{
  "model": "class-conditioned image diffusion model",
  "dataset": "photos of plants and fungi (iNaturalist)",
  "train_examples": 45211,
  "arch": "unet",
  "cond_dim": 128,
  "norm": "groupnorm",
  "weight_standardization": false,
  "init": "xavier_uniform",
  "beta1": 0.95,
  "shampoo_beta": 0.95,
  "max_steps": 11300,
  "epochs": 16.0,
  "adamw_weight_decay_other_params": 0.05
}
Rows from block 9 of a small class-conditioned image diffusion model, named by matrix and row number. Rows with one number belong to one channel. Each number is 128 + 32 x the weight over its row's rms, rounded and kept within 0 to 255. All counts start at 0. After the name is the row's rms in percent of the matrix's.
After each channel's rows are labels from the 100 images, of 14976 (inputs lightly noised), where the channel reaches its highest value: "strongest on" is what is common among them; "patch colour" is the nearest of a few named colours to the mean colour under the peak. Only what is clearly more common there than usual is listed. The data: photos of plants and fungi (iNaturalist).
# convs0: first 3x3 conv (model.decb.0.1.convs.0.weight, 64x64x3x3, each kernel summed), inputs 0-63
# convs1: second 3x3 conv (model.decb.0.1.convs.1.weight, 64x64x3x3, transposed, each kernel summed), outputs 0-63

convs0.44 139 [117  81 177 131 143 128 141 111  87 136 133 134 107 135 136  66 123 117 144 106  82  84  97 131 120 136 132  65  85 122 129 134 133 111 203 122 117 107 106 123 152 116 129 194   0 142 101  82  95 118 107 105 143 103 169 102 157  91 124 137 114 101 110 142]
convs1.44 116 [121 120  83 128 100  78 149 170 137 196 157 142 147  84  76 153 150  88 113 166  93  88 144 119 171 133 120 156 150 127 106 104 141 166 122 166 130 160 138 195 139 109 135 147 108 145 173 151  64 163  85 151 134 191 146 133 118 151 196 165 162  99 160 152]
strongest on: order Asparagales; family: Asparagaceae; family: Cactaceae
patch colour: grey

convs0.20 143 [112 225 136  98 143 128 111  83  49 109  89  78 126 192 130 135 125 111  87 145 122 128 119 132 127 187 127 127 126 128 102 100  94 149 145 185 145 114 108 151 178 120 139  55 142 135  71 111 155 161 134 195 117 120 151 140 154 132  92  98 125 120 160 101]
convs1.20 114 [107 190 109  63 134  65  91 130 106  52 131 112  95 185 149 139 101 145 100 162 129 152  63 145 112 191 123 103 112 127 141 155  67 100 160  90 117 107 142  95 183 122 130 109 160 102 125 149 112 117 141 186 127 155 188 109 105 120 145 100 135 149 154 131]
strongest on: class: Liliopsida; order Asparagales; family: Asparagaceae
patch colour: cyan; blue

convs0.16 086 [248 171 148  91 144 118  76 124  87 140  76  89 137 135 158 119 132 126 186 138 170  98 150 138 133 217 118 110  99 107 102 135 103 129 148  68 126 153 151 108 109 114 104 134  97 142 152 113 123 160 128 128 120  93 136 180 120 125 147  96 113 170  95 163]
convs1.16 075 [ 94 107 148 145  99 145 154 159 161  58 154 110  44 151  90 123  76 158  91 127  96 139 118  42  92  50 130 133  88 106 144 144 146 118 109 172 154 142  73 167 103 129 129 137 123 101 114 116 110 102 114 159 109 113  96 135 141 102  75 144 133 128 108  76]
strongest on: class Liliopsida
patch colour: green

convs0.8 082 [ 94 187  56  72 121 126 155 140 124 150 118 104 103  98 134 127 151 187 178 143 146 117 116 153 139 145  90 131 146 204 127 114 100 103 182 160 110 112 110  91  82 119 132 171 103 133 154 157  59 129 106 131  87 103 100 137  96  88 150 197 109 131  94 158]
convs1.8 076 [135 107 124 187 108 136  78 109 126  56  76 172 105 130  81 101  68  86 109  96  96 118 143  94 120  81 124 134 111  94  94  91 170 130 104  88 115 118 133 163 129  70  89 129 148  96  86 100 138 149 116  65 166 115 121  96 119 141  79  97 102  84 129  93]
strongest on: order Asterales; family: Asteraceae
patch colour: yellow

convs0.30 076 [194 185 145 177  98 166 177 153 142 164  88 155 126 108 102 149 140 190 142 132 145  88 154 175 139 183 138  92 107 176 150 229  78 124 148 142 144 168 113 136 113 137 138 112 123 139 139 120 138  85 160 154 109 154 105 132 122 164 146 156 118 135 175 160]
convs1.30 081 [128  72 153  62 107 135  95 125 107  96 167  97  51 148 155 106  71  64 121  86 135 134  92  84  94 107 116 176  86  74 128  79 121 127 143 147 136 106 135 144 126  59 120 119 122  73  80 131 139 120 137 107 120 117 154 123 123  90  85  92 107 101 158 101]
strongest on: order Asterales; family: Asteraceae
patch colour: yellow; orange

convs0.1 085 [181 122  80 139 144  99  92 165  94 153  95  92 133 141 114 155 128  76 112 160  99  85 147 122 134 172 191 148 152 139 145 114  91 164 126 128 145 120 160 108  81 171  56 149 129 131 144 194  87  91 163 116  85 155  55 142 108 107 145 149  73 115 111 115]
convs1.1 088 [122 152 103 115 138 155 152 103  99  60 113 117  59 117 123  83  73 147 134 102 143 141  93 104  62  92  92 114 118 126 119 140 139  71  99 121 107 148 103 115 140  35 170 165 102 177 103  57 118 155  83 140 151 103 121 113 131 142  83 115 100 125 134  90]
strongest on: order Asterales; family: Asteraceae
patch colour: yellow