config.toml
num_classes = 120
widths = [64, 64, 128]
blocks_per_level = 2
scale_shift_norm = false
upsampling = "nearest_conv"
residual_init = "scaled_by_depth"
lr = 0.0047
max_precond_dim = 512
merge_dims = false
warmup_steps = 560
Rows from block 7 of a small class-conditioned image diffusion model, named by matrix and row number. Rows with one number belong to one channel. Each number is 128 + 24 x the weight over its row's rms, rounded and kept within 0 to 255. All counts start at 0. Numbers have three digits each.
Before each channel's rows are labels from the 100 images, of 14976 (inputs lightly noised), where the channel reaches its highest value: "peak at" is the part of the image that holds the peak. Only what is clearly more common there than usual is listed. The data: photos of plants and fungi (iNaturalist).
# convs0: first 3x3 conv (model.mid.2.convs.0.weight, 128x128x3x3, each kernel summed), inputs 64-127
# convs1: second 3x3 conv (model.mid.2.convs.1.weight, 128x128x3x3, transposed, each kernel summed), outputs 64-127

peak at: middle right
convs0.104:147117156130132120124131108114117124084134098090149164113130143120140130056100144147122141156090125097077106106125136098100157109117170138115140154143095107115148147143086170123129120136096082
convs1.104:078121100139106156120148122163133121160153153186146097139116099138126159174138098151115131103134120163145139150110081122178123108155108121120113126150112136149113106101109120135148124118171141

peak at: bottom left; bottom centre
convs0.103:153170165173159149126147114130079133162125166104179126110150145149116147168145108146149099091106140129155124110125132107132117135170148091137120143139147128143147108107133159133116126208146128
convs1.103:115078130136130149129084149116137132126124103190095119141088096138114129146124151130130120177151153142149158145134128132134144128027104166116147120113145140131132181134170131124149123083121164

peak at: top left; middle left
convs0.9:168134124162145165071132091119130144098144110134172110132106155106149093123136144132137123115147172104161128160130124157115112097113218128122100136132159160153103140113127115128129114124124085
convs1.9:162175121104145164157120145140117134127130154097129140123126104130092145133128117149143131161131093115099139137167150131116161134133078129151133134110118134147122139140156127115141127126131158

peak at: middle right; bottom right
convs0.124:154057127138119145137118100138124107141128101107102138103089114127185120138118148112132092143105131110114134121078137154129166128139163129131132134110105130113163146089126155099127120172061174
convs1.124:080125127133149083130093153106122124112153162157149138123154123128106163109117114111144140109149134163152126146151121102104080105107112135133150112122142121165103120136179152174120119088168090

peak at: bottom centre
convs0.12:148150085104137104155157122111156091130109103165163120156156102065145154118134154111116098137134112091124152090133134052133107157141153108136113132141111128155112120115104166102135155144109140
convs1.12:110109150127146134108092171144130145133123140075113152137122114179092136125129125118132164164137175121129126131150149179141118109056100137120139122142136101100163117119130161139126123111134109

peak at: middle left
convs0.25:146117111150086118139113114147148093193127142155134164119106097129108141116060155150138125147109138137066165101129074152155134107150120089145085088145120140140110097112109128100126102131114129
convs1.25:127106118153167140124152119118078136062126136110114094135135156138110136121146103116147130117145130094163079167134146095082131132051114152120164139123153121107137142125125119135148127142129134

peak at: bottom centre
convs0.29:108147127120069129128118112147096127125145112163122142146120142142134116121110162123149140126091138108141058119106115109118153138116113143123119087143116072113134160118096124106121134072196099
convs1.29:157069174084148111145108151116168128128132169136125132145099126173132145114118092113141129132128103168153182128124146140101101116187129095101172130123148160129111116117107106131126117104091163

peak at: centre
convs0.71:146108178138138125123145130142173173093113200135135141109122089102136150111162116136089137083142119095100084109127122108145105139128127134131121093109170143141145126107093171129137102143111156
convs1.71:138137095120139168128129130110102088157148084111148129159160169160138111157080142115146119200075159136145147135122133128126128130137161126101112154131090145115103123105106135141118140122141115

peak at: middle left
convs0.65:141165172137143092146114112095119094133127133154153163134161140138116091108128071127103109103096063088118088142142132072093110099123160155147105114153134097088138117115130157151127138140164108
convs1.65:104093084127114110102127133141151123116123109079123095134111159133149159138132154107136175145137160144108204110073114196124131134109124105097159141124120159166123139130141113129125154136078119

peak at: bottom left; middle left
convs0.51:117115116105135102123140145092128090091086144116114137120128144120128098168128107136098131115132110148149134102127155078116090128172159146128129119178114111084120125088165134165126127154079091
convs1.51:112138154118116130102100132163100137126147104099159144123104127114128147095129177128108121151149154135097113121106130167120124121040088148136109135083118163144158132106131142110109121105157184

peak at: middle left
convs0.47:110098082141086116138147140123101146108135124133146153139152134132106144152137111141164159126133118141128121146129116100117159131127115069086112178181196106124127108131154116110125110138128113
convs1.47:123132134151177116134141118123125117152114127125141095105133118146142141106131130150122086163123132100122112103098166167127067122144136198152149081082096121109155152113118133155140132154161122

peak at: middle right
convs0.8:124118118156112139119124152076088128125117137125170092131092089141142155125107120152135129133120132129142108159127141155080132117106072144134117126109130138099081090151139113159146152142121122
convs1.8:116137160141127127132157081178159148157133115152106159115145161141128122138110105103134133123141131136142167097120137084142140148159165152109138110134119071154123137144140128094120135126143144

peak at: top left
convs0.38:099128105103101111124153159108138136096141139124122113073130129113158144174129124195177122099139137087144089148120106181115104126098142142146098131126090126110124128147156148094115144126168160
convs1.38:182130133100147125103147096138118107146095103132122134175086163122136129125150166164094109221131067138099152140158108106147150153120135134101131114153153135109129143111138142165168118159119125

peak at: bottom right
convs0.64:136197116118168129126104142079122139128139104133147129137069127133161148070120132160133145139132141107116147142139126102095097125118188121153145150175122107123105143101134094121128147101114102
convs1.64:108114130142121146138140118143124092157129119086133149099188138146132119176124114120117101117153132140166108134155117174136126134137065108119115110115166171120144138192135138126178092146092168

peak at: top right
convs0.114:129157107139090131110100110111143100142130140104133161155089129128191121154163118138114112103166091091151140100126091157156111129129138138106076146165138130173183110129118103144153114108153105
convs1.114:153119149156197152124131149157091126120099092153109115107140155118082119118109168137176109170131152127097097169099161114092135170148161143170144115090097144097099124097127107127120114122098096

peak at: top centre
convs0.63:120100105155130129112096119141101158127081139088144116094080109133159082121092107085116139129056133107130089126134159117099132113109139097176103096131146146132129125106131124084113133148099126
convs1.63:106111152138105108156169142103148071127115131143118146133176135118122131148140108094134093118140133126132129130104099135130133144156108132075136184127087126097117139138130132146134119153146109

peak at: top right
convs0.37:114178110148127132159101157139127115093149117124152130117123134147136155122129125159115120121157155030134115110134116129134171085129142111127114094129131158151091137118154089151140157141141138
convs1.37:163083175114105134066143155109105126139105118165144151154128119134118100127139168123107113148111087173146157141139146132107096147117152166150151173117121160093148130136147099125132113102118100

peak at: bottom centre
convs0.77:141117110139148112091072095132081099110113111145148152163131123113139146170165127135162125146142095109105083114136163102141106123110108167162147164165121078080125120098153065130104116139112147
convs1.77:153119129111118098134175168132121139122087122113088118109106149110115097121099132124092137097147117135125147113146094148090099117179151122143102095144148137155123110108116124168132118121150097

peak at: centre
convs0.1:096067152120118133158134146133129113113102104168161125091107149128101127117158138161125126122102168104105163099137185155132092095085092108106144121100123151118096132095123142141111102095109063
convs1.1:124169134151131099079163121120110150139097126118121114146101107135149097143117160126128154146136102162105081121119064105110117114127148171160101141167130119129135132101134133147133129150157181

peak at: middle left
convs0.93:142166115145159147146123181127077118110161122153146161145115120103173128131090128148128097185111116112120167116166101131093111085149138160148101100129093126120111102125143145151096102108153132
convs1.93:069109139107094110128154086114170102152074121092116128131107158130097117147129118119115142109154130173132079121107145101143145134102126126090126170105124117139109117107144118105129144149122106

peak at: centre
convs0.42:118104101115120147096130103082113126133142130127142111170120121124157121095155160135132125154134108148082156131109115153118110088198078095145099137124149123139106119166120137154114138157147125
convs1.42:106108131129139107142158159184111132114152138133105134098135115126118139145131100154159113112151150084149095136139166102138142149061203124123141139167108134131131171120121111115153146116105121

peak at: centre; bottom centre
convs0.10:134097135107156096107122163127123133169122116159149117158166185126092129129098123161125112147126136091094104136154108139110098128135135163092136143141123153111104124127108141133120130120138080
convs1.10:102138117109086139119185130138093139116099119111109149095083105119161107152146163146158150124128126172110140134122149127149133111118162120169135107148145122121182103107158140115121129133083138

peak at: bottom left
convs0.100:134135145195163164134139128118093150084117124155081094130103145120157133139108124128141143096163107126131127155120150099115152106152145145146117171131131143106146142118126137130113100132156128
convs1.100:082109111137123117144110124135153102158138147116157144100176121094095135113142163144103101169099122130105148146138102147143133136092116083124142099113152148176110077105131100095149138109061165

peak at: bottom right
convs0.117:151124099114133151136129129107120083102142087125091107099122105119176157090149112121128130113161105150100139100108161079104133117133150111156107144112128117128123135120095111128093166134146123
convs1.117:117146184124107101121091121147107159125118113160134153175136146132121119132136099136125128127113154131136094155136059165112111145130119138057147122142159149131134116096116135106130117134138092

peak at: bottom right
convs0.115:114114131114125128105100126116103131130125115121143133156114132136167150099106130099131099160138122123128129149145129171123116138157142131126099147128132155119145118150132098145139150121176140
convs1.115:129173108145121170119148100159168113112117128129096111106099159133128129134123165125152152117146115095150142158126134150130102140056158129124149141171132136117132165181142112145123137153137146

peak at: middle right
convs0.109:116118113108115156115142094101085132087111117103124120120110108140127141084124149173096100147142137139117163140098102100130158133146163087095124123108106107117146118116099119127093156143130122
convs1.109:100141105105156124113098119153157115140131143175132105143132129112113106157129132137153144117125102125126106157126158139099109103103088157168147133142135114127094142118108108132127072116147112

peak at: top left
convs0.57:119137161141136143078146166116086167133115152130132151130131167125122132123143130160090157145126163137100112163107112101136134183149188120110153132102148112125125130138142127110117103130120137
convs1.57:142109101106126126172103099130154110138134103103123100134125100121127129126122112124151112113133060120151138109126154136101124070106071115168115112152104131105149125162108121130081168106139117

peak at: middle left
convs0.4:138126111099118164123134116159154092141133088114041108133143116096119084144131111151125103121114117151132054117135145115104101099087157167129140110125120109144114148119158122133122167095178104
convs1.4:139156139141135112110146153131110132095124137129186128140096158123145148129102140127134159124125145094110205143139115144126133144159097139133096135115109100117120101137133143135149101178085120

peak at: bottom right
convs0.78:124126153120134104087142163087135113172104120152088131162098161140124162152089141104164133074108108099182170081119133113099085122148141138121146136147138108132098142091139136116110166138129104
convs1.78:132128168110114153122053135152120131083151092093162113165166112128138107107164135137078122172132126140116080143123137143097123142056141126138129114137137128133148121145124136145108121106123164

peak at: bottom centre; centre
convs0.99:149145120136109150141141078132150108093119154124069135124099161067128139144143138138157130127135094098127147153128140097126144101138152111157142122122120123118131098157150171108162077149163109
convs1.99:117084136138134124129136143166097147139160135175148096141159111121188139135132105155118119129107134133143129113134144159090111156090149147106124142129140144119114105101139107120139186163090142

peak at: bottom left
convs0.68:121150147120115111128166117127125194117103109107171058125133126155131139118149131132137125129125097133138143122098113103125121125147092083139112176166115137169150118131090121104139132115173112
convs1.68:101106135125132088120087080156098069158138136150092160113125131125095111162102133121107153153148133158130103119142151155134120109148182133098154093096158128119132129111104147144103120114092153

peak at: middle right
convs0.89:124109126162103135126118151131133139092136161159138140109091115094113188121113128140175116176141098138112165109145117152141141138155112119134112118153121101155146142107125143179118108140120170
convs1.89:101132133145160149142092148140112120146105108110115106140169131118113081111138147141102118082117132129140116156109134108097107080069132127097146140123136167091135149102128117103124117131122106

peak at: middle left
convs0.85:108113120148094147132113112135080157128079164096129171128118135091147075140129111135114124109114139155156083090105102119118166103134138136086158129141157139087161138108149115139103163097160130
convs1.85:131099127130182103130125114109199090125167099163136096154153138165102161124113139143150159158143099122138143131141170116139114147129089114156121138124119136161086112138117124120119120158106141

peak at: bottom centre
convs0.97:079164135188122169110085152154116131155126166113133171109101138144117087133143158141131173135123159112154155164145132149121134114133082113128108097093144094158161134125137136117126096138130130
convs1.97:112111135136118100169153110126142130124140110123126104136189098138115154116115086131133103101119102174119118084116120119129120140098145119100138167168132145105117135107115118146127127131135122

peak at: centre
convs0.40:146106142124133138144144135137158138115102152152137120159113161135129082181147129136121092144132105150115122098087085162083123162151123117122127143088127152146092149152140112143083117137099136
convs1.40:118139111124133130115113139125114159141153116114121161092129096118139135108139134132146164083113149135110126112170179081127121126064141133171138101177123101083166121149136120105152112120147111

peak at: bottom right
convs0.105:116095186119138129092104107103140106141103092139135153101105105112140134110137102134120073157113106092103126108129130142120119146159153165108152120125171164148106137126123118155146105135178106
convs1.105:162133052149109110124164160148123126097167129126114090123141145121138127132074120090133156086123164124159123151124130109152125164156119123146104129116109074123171135136122128126096121140122120