A small class-conditioned image diffusion model, trained from scratch: 1.76M parameters.
Rows from block 9, named by matrix and row number. Rows with one number belong to one channel. Each number is 128 + 32 x the weight over the matrix's rms, rounded and kept within 0 to 255. All counts start at 0. Numbers have three digits each.
# convs0: first 3x3 conv (model.decb.0.1.convs.0.weight, 64x64x3x3), inputs 10-14, a 3x3 kernel for each
# convs1: second 3x3 conv (model.decb.0.1.convs.1.weight, 64x64x3x3, transposed), outputs 10-14, a 3x3 kernel for each
convs0.1:099106153119072083126175126092135145122148124132067084136103149128120118139150123120116145141118124122136166117115123147124150107123106
convs0.2:125134119120205150110122098119107146155230125148201111134141125137125128138139141129111136145124171140145160139139119074211105132144140
convs0.3:132088102089207101104126133105096152117107192130160089125141133120085126143125120134116168112098126135176122119152092158086152076083116
convs0.4:098108158129110108137123145136141130145118150120123123142135128123125118140132114108111133122092114109130138126140112104095149125131121
convs0.5:144124112124143110131105148121120136163087114158138119117114117120146142161129098124100103129143147117141116105113065111134141133172101
convs0.6:106133167121088108113106143112134134217064044159125119102148117107065182162087110126139169100147167107113112088159132119142130126102102
convs0.7:175106121146155099112082149115110151144095171145130131147143142120105112130151119113150078168112127135143109122152132085130108108145123
convs0.8:111109119154111128114125153130137070133093150125138111082139117116128127128128119098086162143125119146102089118160157132110107168090127
convs0.9:132120076115114138125158152104089087066227140129183134122130113155145118155121125111113177127070117087105101137143117119179138127108118
convs0.10:123123093131069166098113148110153134087110085116100134137166133142102125150131154141090089086113118138133173138114140148096145124132124
convs0.11:136093111120165127153139103160132058129166156118143129168110098147111100131160157108143131164156140143110131149143120102121112101124135
convs0.12:130106114129114165110157087131202120112125112141136119134129147126085107098154135119130156127151108140169130148131107113130142084136143
convs0.13:133137129147165104107136138141143169111176141137091122122081142093080108144148154176123138121068108114132112139106122151079122114091114
convs0.14:065090130085108151123156097120137109121097165138133103145121130165115109145122130174119158163146105164151163119137143090129113134102129
convs0.15:148124166139120158092118130152098115111143130175132143083140145118103191167149128153164124114109123137095095122126124123145152124157160
convs0.16:154118095077115124099098124169088138135025096177097117115146136138152123129112126151147148167105086096152118143144156185098134117122140
convs0.17:154124103123098144162110083128128120120181170146132085112131143139090156124135148171151100114116175141114136149113161126148205125105146
convs0.18:139075139181202092161162122122091130136178116113159142116162105119104129119149142150084174055103143142105156129130154133103120146141144
convs0.19:100134124111138065122116151158118139144103112168144113111143112130128153130132157215170117157152148168129114129151113131114127119099132
convs0.20:121118110116073097114116101121085100058067117130108128110131136106129084133167147162179153110205121160223142123147119155155132107120105
convs0.21:100105136130142120107143166111144103133119092150127119160154144101129143148129123082077152173141171119110110149156135120124083099153113
convs0.22:114092150134130103144151129149074112158107156102203126101129138136153124119115106128133148173155121144150143138100132103132149114089140
convs0.23:148082157130148132113097100098170134110046158113112135075112131127087118106107104125155111165064117118087085137144126119144120127107116
convs0.24:123148143146000138137077115111095127122055125117134151098092122128126082102137107131136131114118149122117098139167100132167141139172134
convs0.25:120115122143088165111114142159110109125075114114108115117142140144133135141159117150124152122113092154120097122148122105096118125140164
convs0.26:079098112124140151162091079128188115104167111105074148124162113139164104109126133166127087170123123150161124160141102131118086112163079
convs0.27:126142095154117137136163124156113059166095165107076105125158162133101102116146087105106145110125168098146110137106093126147143127120148
convs0.28:110086143178151142108089112162022139081170131126116149162169126102084172130131145112106116165102126170162131135136124143128139130144162
convs0.29:137111098114000102097107089127103124066026125144134130131158174134129126160143187148124120105245145121196125132091168128079182126072113
convs0.30:100085097100152140119126131091153166177101193124116099116136115140115131140139116097142118148147114140098096111125130129106110099122152
convs0.31:163108099079085132094152126116119143110064145143125119094094106110100111098123110106139103159165119094076109168206124135105086174084096
convs0.32:139140147132140132134113127114150139133135129129108111130124157153145150112121121159129087069106144090100118096152152124116206122145137
convs0.33:103110097128075126133136112124142117186150072134105124133134104136154128127120155156136137183255105145122171105098115143133074069125080
convs0.34:116116153146110129142140156165119092111188116077113143130148097130173121153106141142160126095115102079104094092122135108136113126110086
convs0.35:135066147145103125073082105161015125111091126137252135110140137092132128149177122121116109101121084154144111090111151121140108138150072
convs0.36:128113156158096125131094138109135129147102146159153127121143126155122129113137124143128137122129119124135093124160148155094154152181132
convs0.37:177164147199076141123190133104172117134106118166187151107107143143150141161182154134121109087152156144101125137148117106089102098134120
convs0.38:137130129146072112134100147095129107117124080113136145119125142087172111115135104106163124137163125134113116172139145145108131117100136
convs0.39:129145153084135122131107107126110098079106092117135129146149137165105122170128099091131150149077142118114152165126151141138116146135155
convs0.40:094180147081126126120075061116163097128139093163059120146127130122106109133160144146137128174092108145102110116113101160139090091167139
convs0.41:140114172122107126103118150119102178157084125143152144128143102091125141141144138150128107088148138124083115161160148153111153104091158
convs0.42:144161148150083077134178110125124136081085139107216139119091151114160128158121113130124092210178083170111101127145097121112100118130095
convs0.43:120124100109133109160065164128120098070161097159072130107132123129119161097134159100089140178136138138186137168161136135079100120125120
convs0.44:079145142168044189137145127138138128173103123134118123151092088114140126110141093106145133162174107137115106123099133126151187102149118
convs0.45:118102119094126096162128143154134131122096132129100147133153129131096135142133137120154143118156138141134128134128128125134131119171112
convs0.46:117143155144193104155109134172136134136192102113095172129133111110134168099102090143144106115063134093097113158088135139068149166168123
convs0.47:141137095107143115150095132141095126114119113143122104149134139149148134129131142135096116135166134130159099155142135122112128165143147
convs0.48:123088105095068081111130101099017123125027135147154087123098123114087137121107154113108153145100135122176132105128072098064086110096104
convs0.49:084115171057123127183104153136184102146168121100115150109112083146140099138121113204128071200116147123153084127058118133151167121135109
convs0.50:060076130113046117174108102153079147168065116115186113150148141097082141125176113098099173132116073158195069129117104204150150157100135
convs0.51:115051108167100147147072137143093157123203165123079088136186152145117156114172123138107090117145090122107125143172140105121118131111111
convs0.52:154150176088125151122096149118156117099150123128111121107128152131129126127116125153166087183134085132087104123155160173139115147085116
convs0.53:103140154114084096137128100128165110153020124129137140151171142150166116132148156150146060131097061093062169119128181118037179163217072
convs0.54:072115137135140144104120145073113108134185046146135135130133125153122160147127139134100166111068109132062133090087169156145174130135120
convs0.55:137073134091097079116106146131128133129109119120089104121119122107125136151137116154118131140091170132141165087104118121134167119127117
convs0.56:121148126106126102137142125110088125136078109120112121093115124107143120116125086142133122154141159096116121107093106144155134109114117
convs0.57:149154168171150052176111139147039120232175000126063103122098106123127136124100132133109079116130084109105126100115119182137087107127067
convs0.58:142101150104088110131171109102058121139048107092065138152165097148099134156130096126133120111174129120169109130169126088096081149114158
convs0.59:137143115039059217170098128110101118047159142122148147100131167128104143146116081123112108179048107091095141139150167145255076165117105
convs0.60:149197130122153092108060102108107106112138130112112126126131141106122129119164110155149091145167122133104124118115127147145108131130114
convs0.61:130151165123088096136135081107111178106069112152120129148150145147104131118112131145139129143114169081095163103128137186075110105109091
convs0.62:143096144112141117142101119134064105130126120125203097112130126114125105151134104175113104129074119114122168126112146116091141129176096
convs0.63:099104155124107127108140141130093143144152065122171090126142122165140140127138154128144138098073150160100183094139144100092138139109136
convs1.1:134076120156115126110138138160160126112107133083103141104089088171088112094141099117069113115142132136170132137120146117158084132118128
convs1.2:157158124122058170116105147137106100136143168144146155096131119110075147144100134095120141092159093120154130145099101123120121129086118
convs1.3:126108123116071110135129120133108122106167118105149133121107116092191087128073113141112120149255117124134134148111129162220086140122118
convs1.4:123129111128159146120136129151127129126155138126134133127143122088150124131102121107118150138163153135131157144131112146161116135127114
convs1.5:127140116148111140110134145118139100143173101137127108144129086163084113157103119141108113106100156147154158142143124125111138159134113
convs1.6:144095135232215037093150192104092101232137000148149148133121114248103117125111148173192154133105255092055153134178100053219248086135191
convs1.7:122142125145077129104148100132138137087145147112132167160125094126136144142094108112131119121143130144070118122096099140136121132102158
convs1.8:134095129104134104100116129141134153127131176139134107119160074113171107129080151152116077107152135118157143133112075121124135112131113
convs1.9:134101125154103112172138145132081138102023155151118108097155088131116084094100127180184119166128093112174172127174126118080148121115130
convs1.10:118125132136154159136138142131150130150133123114145122099099112105180106122098089087146115127155162150141128153116148104145131118109119
convs1.11:092125144107131097148172122150096117099112127153125104090096120161147096152139077136139136135093120126127132132138116128177106102126064
convs1.12:172094135134227122098139128114142129099205116143094140144153134186086132171197182115196126193066097134097093126172142123137146126089128
convs1.13:077073132175185169167170104115153158210007112177136121169114159075000087183114140103062084061000123093025151144165146111000176104108114
convs1.14:154136104085119151102108159159114154095127127129136122142149117144080083165093116075122062119117066087101132147154152109088132158129130
convs1.15:121146127096113137137102122090113088163116140123165150124158091033144137087118143118122150108131155138091090110126124079122130141088129
convs1.16:141176111149126166133101103087133085143168101127167104148160093072084108091114109143147159123150111123113131132110121115136133098136095
convs1.17:121119124104189166166122118164128115158069143134082094175104105130018167139111061117103138069022255079122206161113144176031120064155133
convs1.18:136101148138114102116140107111110122148179147119143112121086108089173120101060146143160132120255190125143110078149128143198135120096142
convs1.19:112130146151111158108147132121113096116162121111116138135090118089152131131115117156114128095121132119126089126122138122134108152108169
convs1.20:130131113129216085144061153150144137113076111147077146108088098091155134114139122095205156129173180127145118107173127123094168143157125
convs1.21:108137131162064130154112167104115119134143096146086137111119085101133153090117089139147144033109091103164174137164144167115149118078142
convs1.22:134077105153176178139115180165143125132123156152116133102188127152186181082159081072166145172161111129171164140177109131119108133163113
convs1.23:162122106134105138124146140131161152116181092130085141157113162143175129147128150145128102132158127136104137127184127118138124133121105
convs1.24:137123119144215091121138137100103137141154103129132147126087180151151089133147192163123102100173146133114099120126110117066107148116134
convs1.25:133122130132161125127144144114158154135169139121152096149084107121131099115115132147124118114168151142123130119116133130169139121125124
convs1.26:143138099110090143188178157122187148124112109141104105096114116178100133119058135139054104139145100183145087192092125105147129116110108
convs1.27:121138100138114127167141121121188150127094106164123117173114132156131108110083132177127113106113139126087148100135134126093140157144104
convs1.28:162151139123114107136142138103104134132117161113175090095126092059168122101117089103109105126145125141133144092129137099087115142138120
convs1.29:133180129145203153160094131127137127128186129116127142097112120060144123064064161157127150136019140137097113122182137125117160121174133
convs1.30:157124132114103178141144146118115113073144129090120183119112081097146086113109118150153108151128103163131109107120149188149136096139126
convs1.31:112104147028188148152189114115148104119153157152102159122123153136187151098147137155132192177088072112154157157150113131143092092062162
convs1.32:152137132141128124070133144119151090114166109110113163121145132106125129094135103115140153131137178151130097157128117118094101108115132
convs1.33:122167111105240174146118161137132132186135144113174135104160120135179164118139092084119101208095090103140125128147125174164121125136131
convs1.34:113145099098123133150128137102147127134112129099153110148165101133067108158092137178130151127121184127107137133122147150176115111126145
convs1.35:177174198104109132086119075170111178105098142078187138100060075153053167133108173115061099186106122148114146144106123161086128128186140
convs1.36:142121152120158139142126112120115127122165129125115143133100157114120104150107154149093128126164125142133125141120128122151113106129139
convs1.37:142055138167158103132085083126114139124150094167111103113084105087044115104160156095185139089106215127076101133161121133130145186129127
convs1.38:097120119143144142134130111106142120154247192101152111100112143155055127082107118128138103113146126103137119118119124114150103111116114
convs1.39:135150106104131139087134116157125150145099160105123141147137088145183061090144144118135111123175095113108157099113111137136108095123106
convs1.40:143102096072130178093152155135114093041044221065151184136108134089048132103146198091169091191115044175101083056113169255155036136113072
convs1.41:117088120168133118120121098105158109095156114101138117088113103148160140107112097145151088137093116160141095112145134130117120109125111
convs1.42:125061127110186115085157128116092158145162164115135114133094086144079166082182122132121069110100054139125134118129133137114084141106123
convs1.43:141104096170126132109118137127148140175104203152144111086104119131127119129163193063091106119133107111185144117156140146162125141071120
convs1.44:152108138056228102075158226145120146145163079146081170139163102061201206082150107110095067099089166157103127103094111095116139124141066
convs1.45:126119132114125123117167150124133135142132138136127101117129118112135129111094141130122124126110122111141133126100145132148112137099138
convs1.46:136121115137000134137087153113171147171089085120108109146143121073166133116105110131151127080255139176140150142103116143166124171109127
convs1.47:137149133125126153138134109144133118135132131158111143146129137097123107111138098124095127103121145117150105104112111149143151138130107
convs1.48:140138156157189146107118122184144100131141208155156164138121104097209164134200169119110138107156107105085100115135186122158182164130142
convs1.49:154129090124090132077125151120124140147121124131125145124079112153109099169159114157106113096146109158142074136077116072160108153167084
convs1.50:120124125152190116140144190162101123134053086108221125187103111094130079141131119146105099182172089149237168174117074215242028104180164
convs1.51:090122116107139105158163141140154156100100173130106134132127144054134146085112109142092092207145112166117096124157149151120161104103128
convs1.52:086168148159084154139120109121124116123105157081121146170131162160069163122126129172228139215133033162102101106161120180089150119129121
convs1.53:111123144187216026109182151086182168106150120165121109134039118042154143191188020082200123160145121173141166104048165149166178168132125
convs1.54:142137134151124130100097174146112117169098110128146138129122105119150089105114140118176097105151133110128153155102102113108109137126165
convs1.55:146144139121145138145130118136129119149148091145093155147132144114115120147152103102107153090132126102178147143102114125130121144137151
convs1.56:135137120139105081134046125157055134081022118156043155170128165146102158113100080085184177157081147091087144120136144139090127120135092
convs1.57:151176089158149108123096117132125131211050087114138093108138113131054158141182114122174191161166139149120094137145089192081073154146095
convs1.58:099091118157125129119173145109189142094184115148125121177123124136104097161127137118089150112131107103112131102138128131137157121109140
convs1.59:163183096001255255177137104150061124076113255088115110138102077169091057074106163076138166185047212201107158115135073097127145096121193
convs1.60:106136141148060182172026129100142119087031146121108109128164129115063101079108107116010164117208083090255101148090127138174077132194105
convs1.61:094151141134145136105139110142120104135193103100120148077181139084195088126098076086136185080163106125101089127117143125156107132130158
convs1.62:146118135141125136072121094153069104113119145142154166142058142179180147136114149109115161147166131130104083117125104093162160139114111
convs1.63:095084162116110139144150120174141114175105094133146080091085128131107139136106149092092128119157177117096109137150114103146127135139161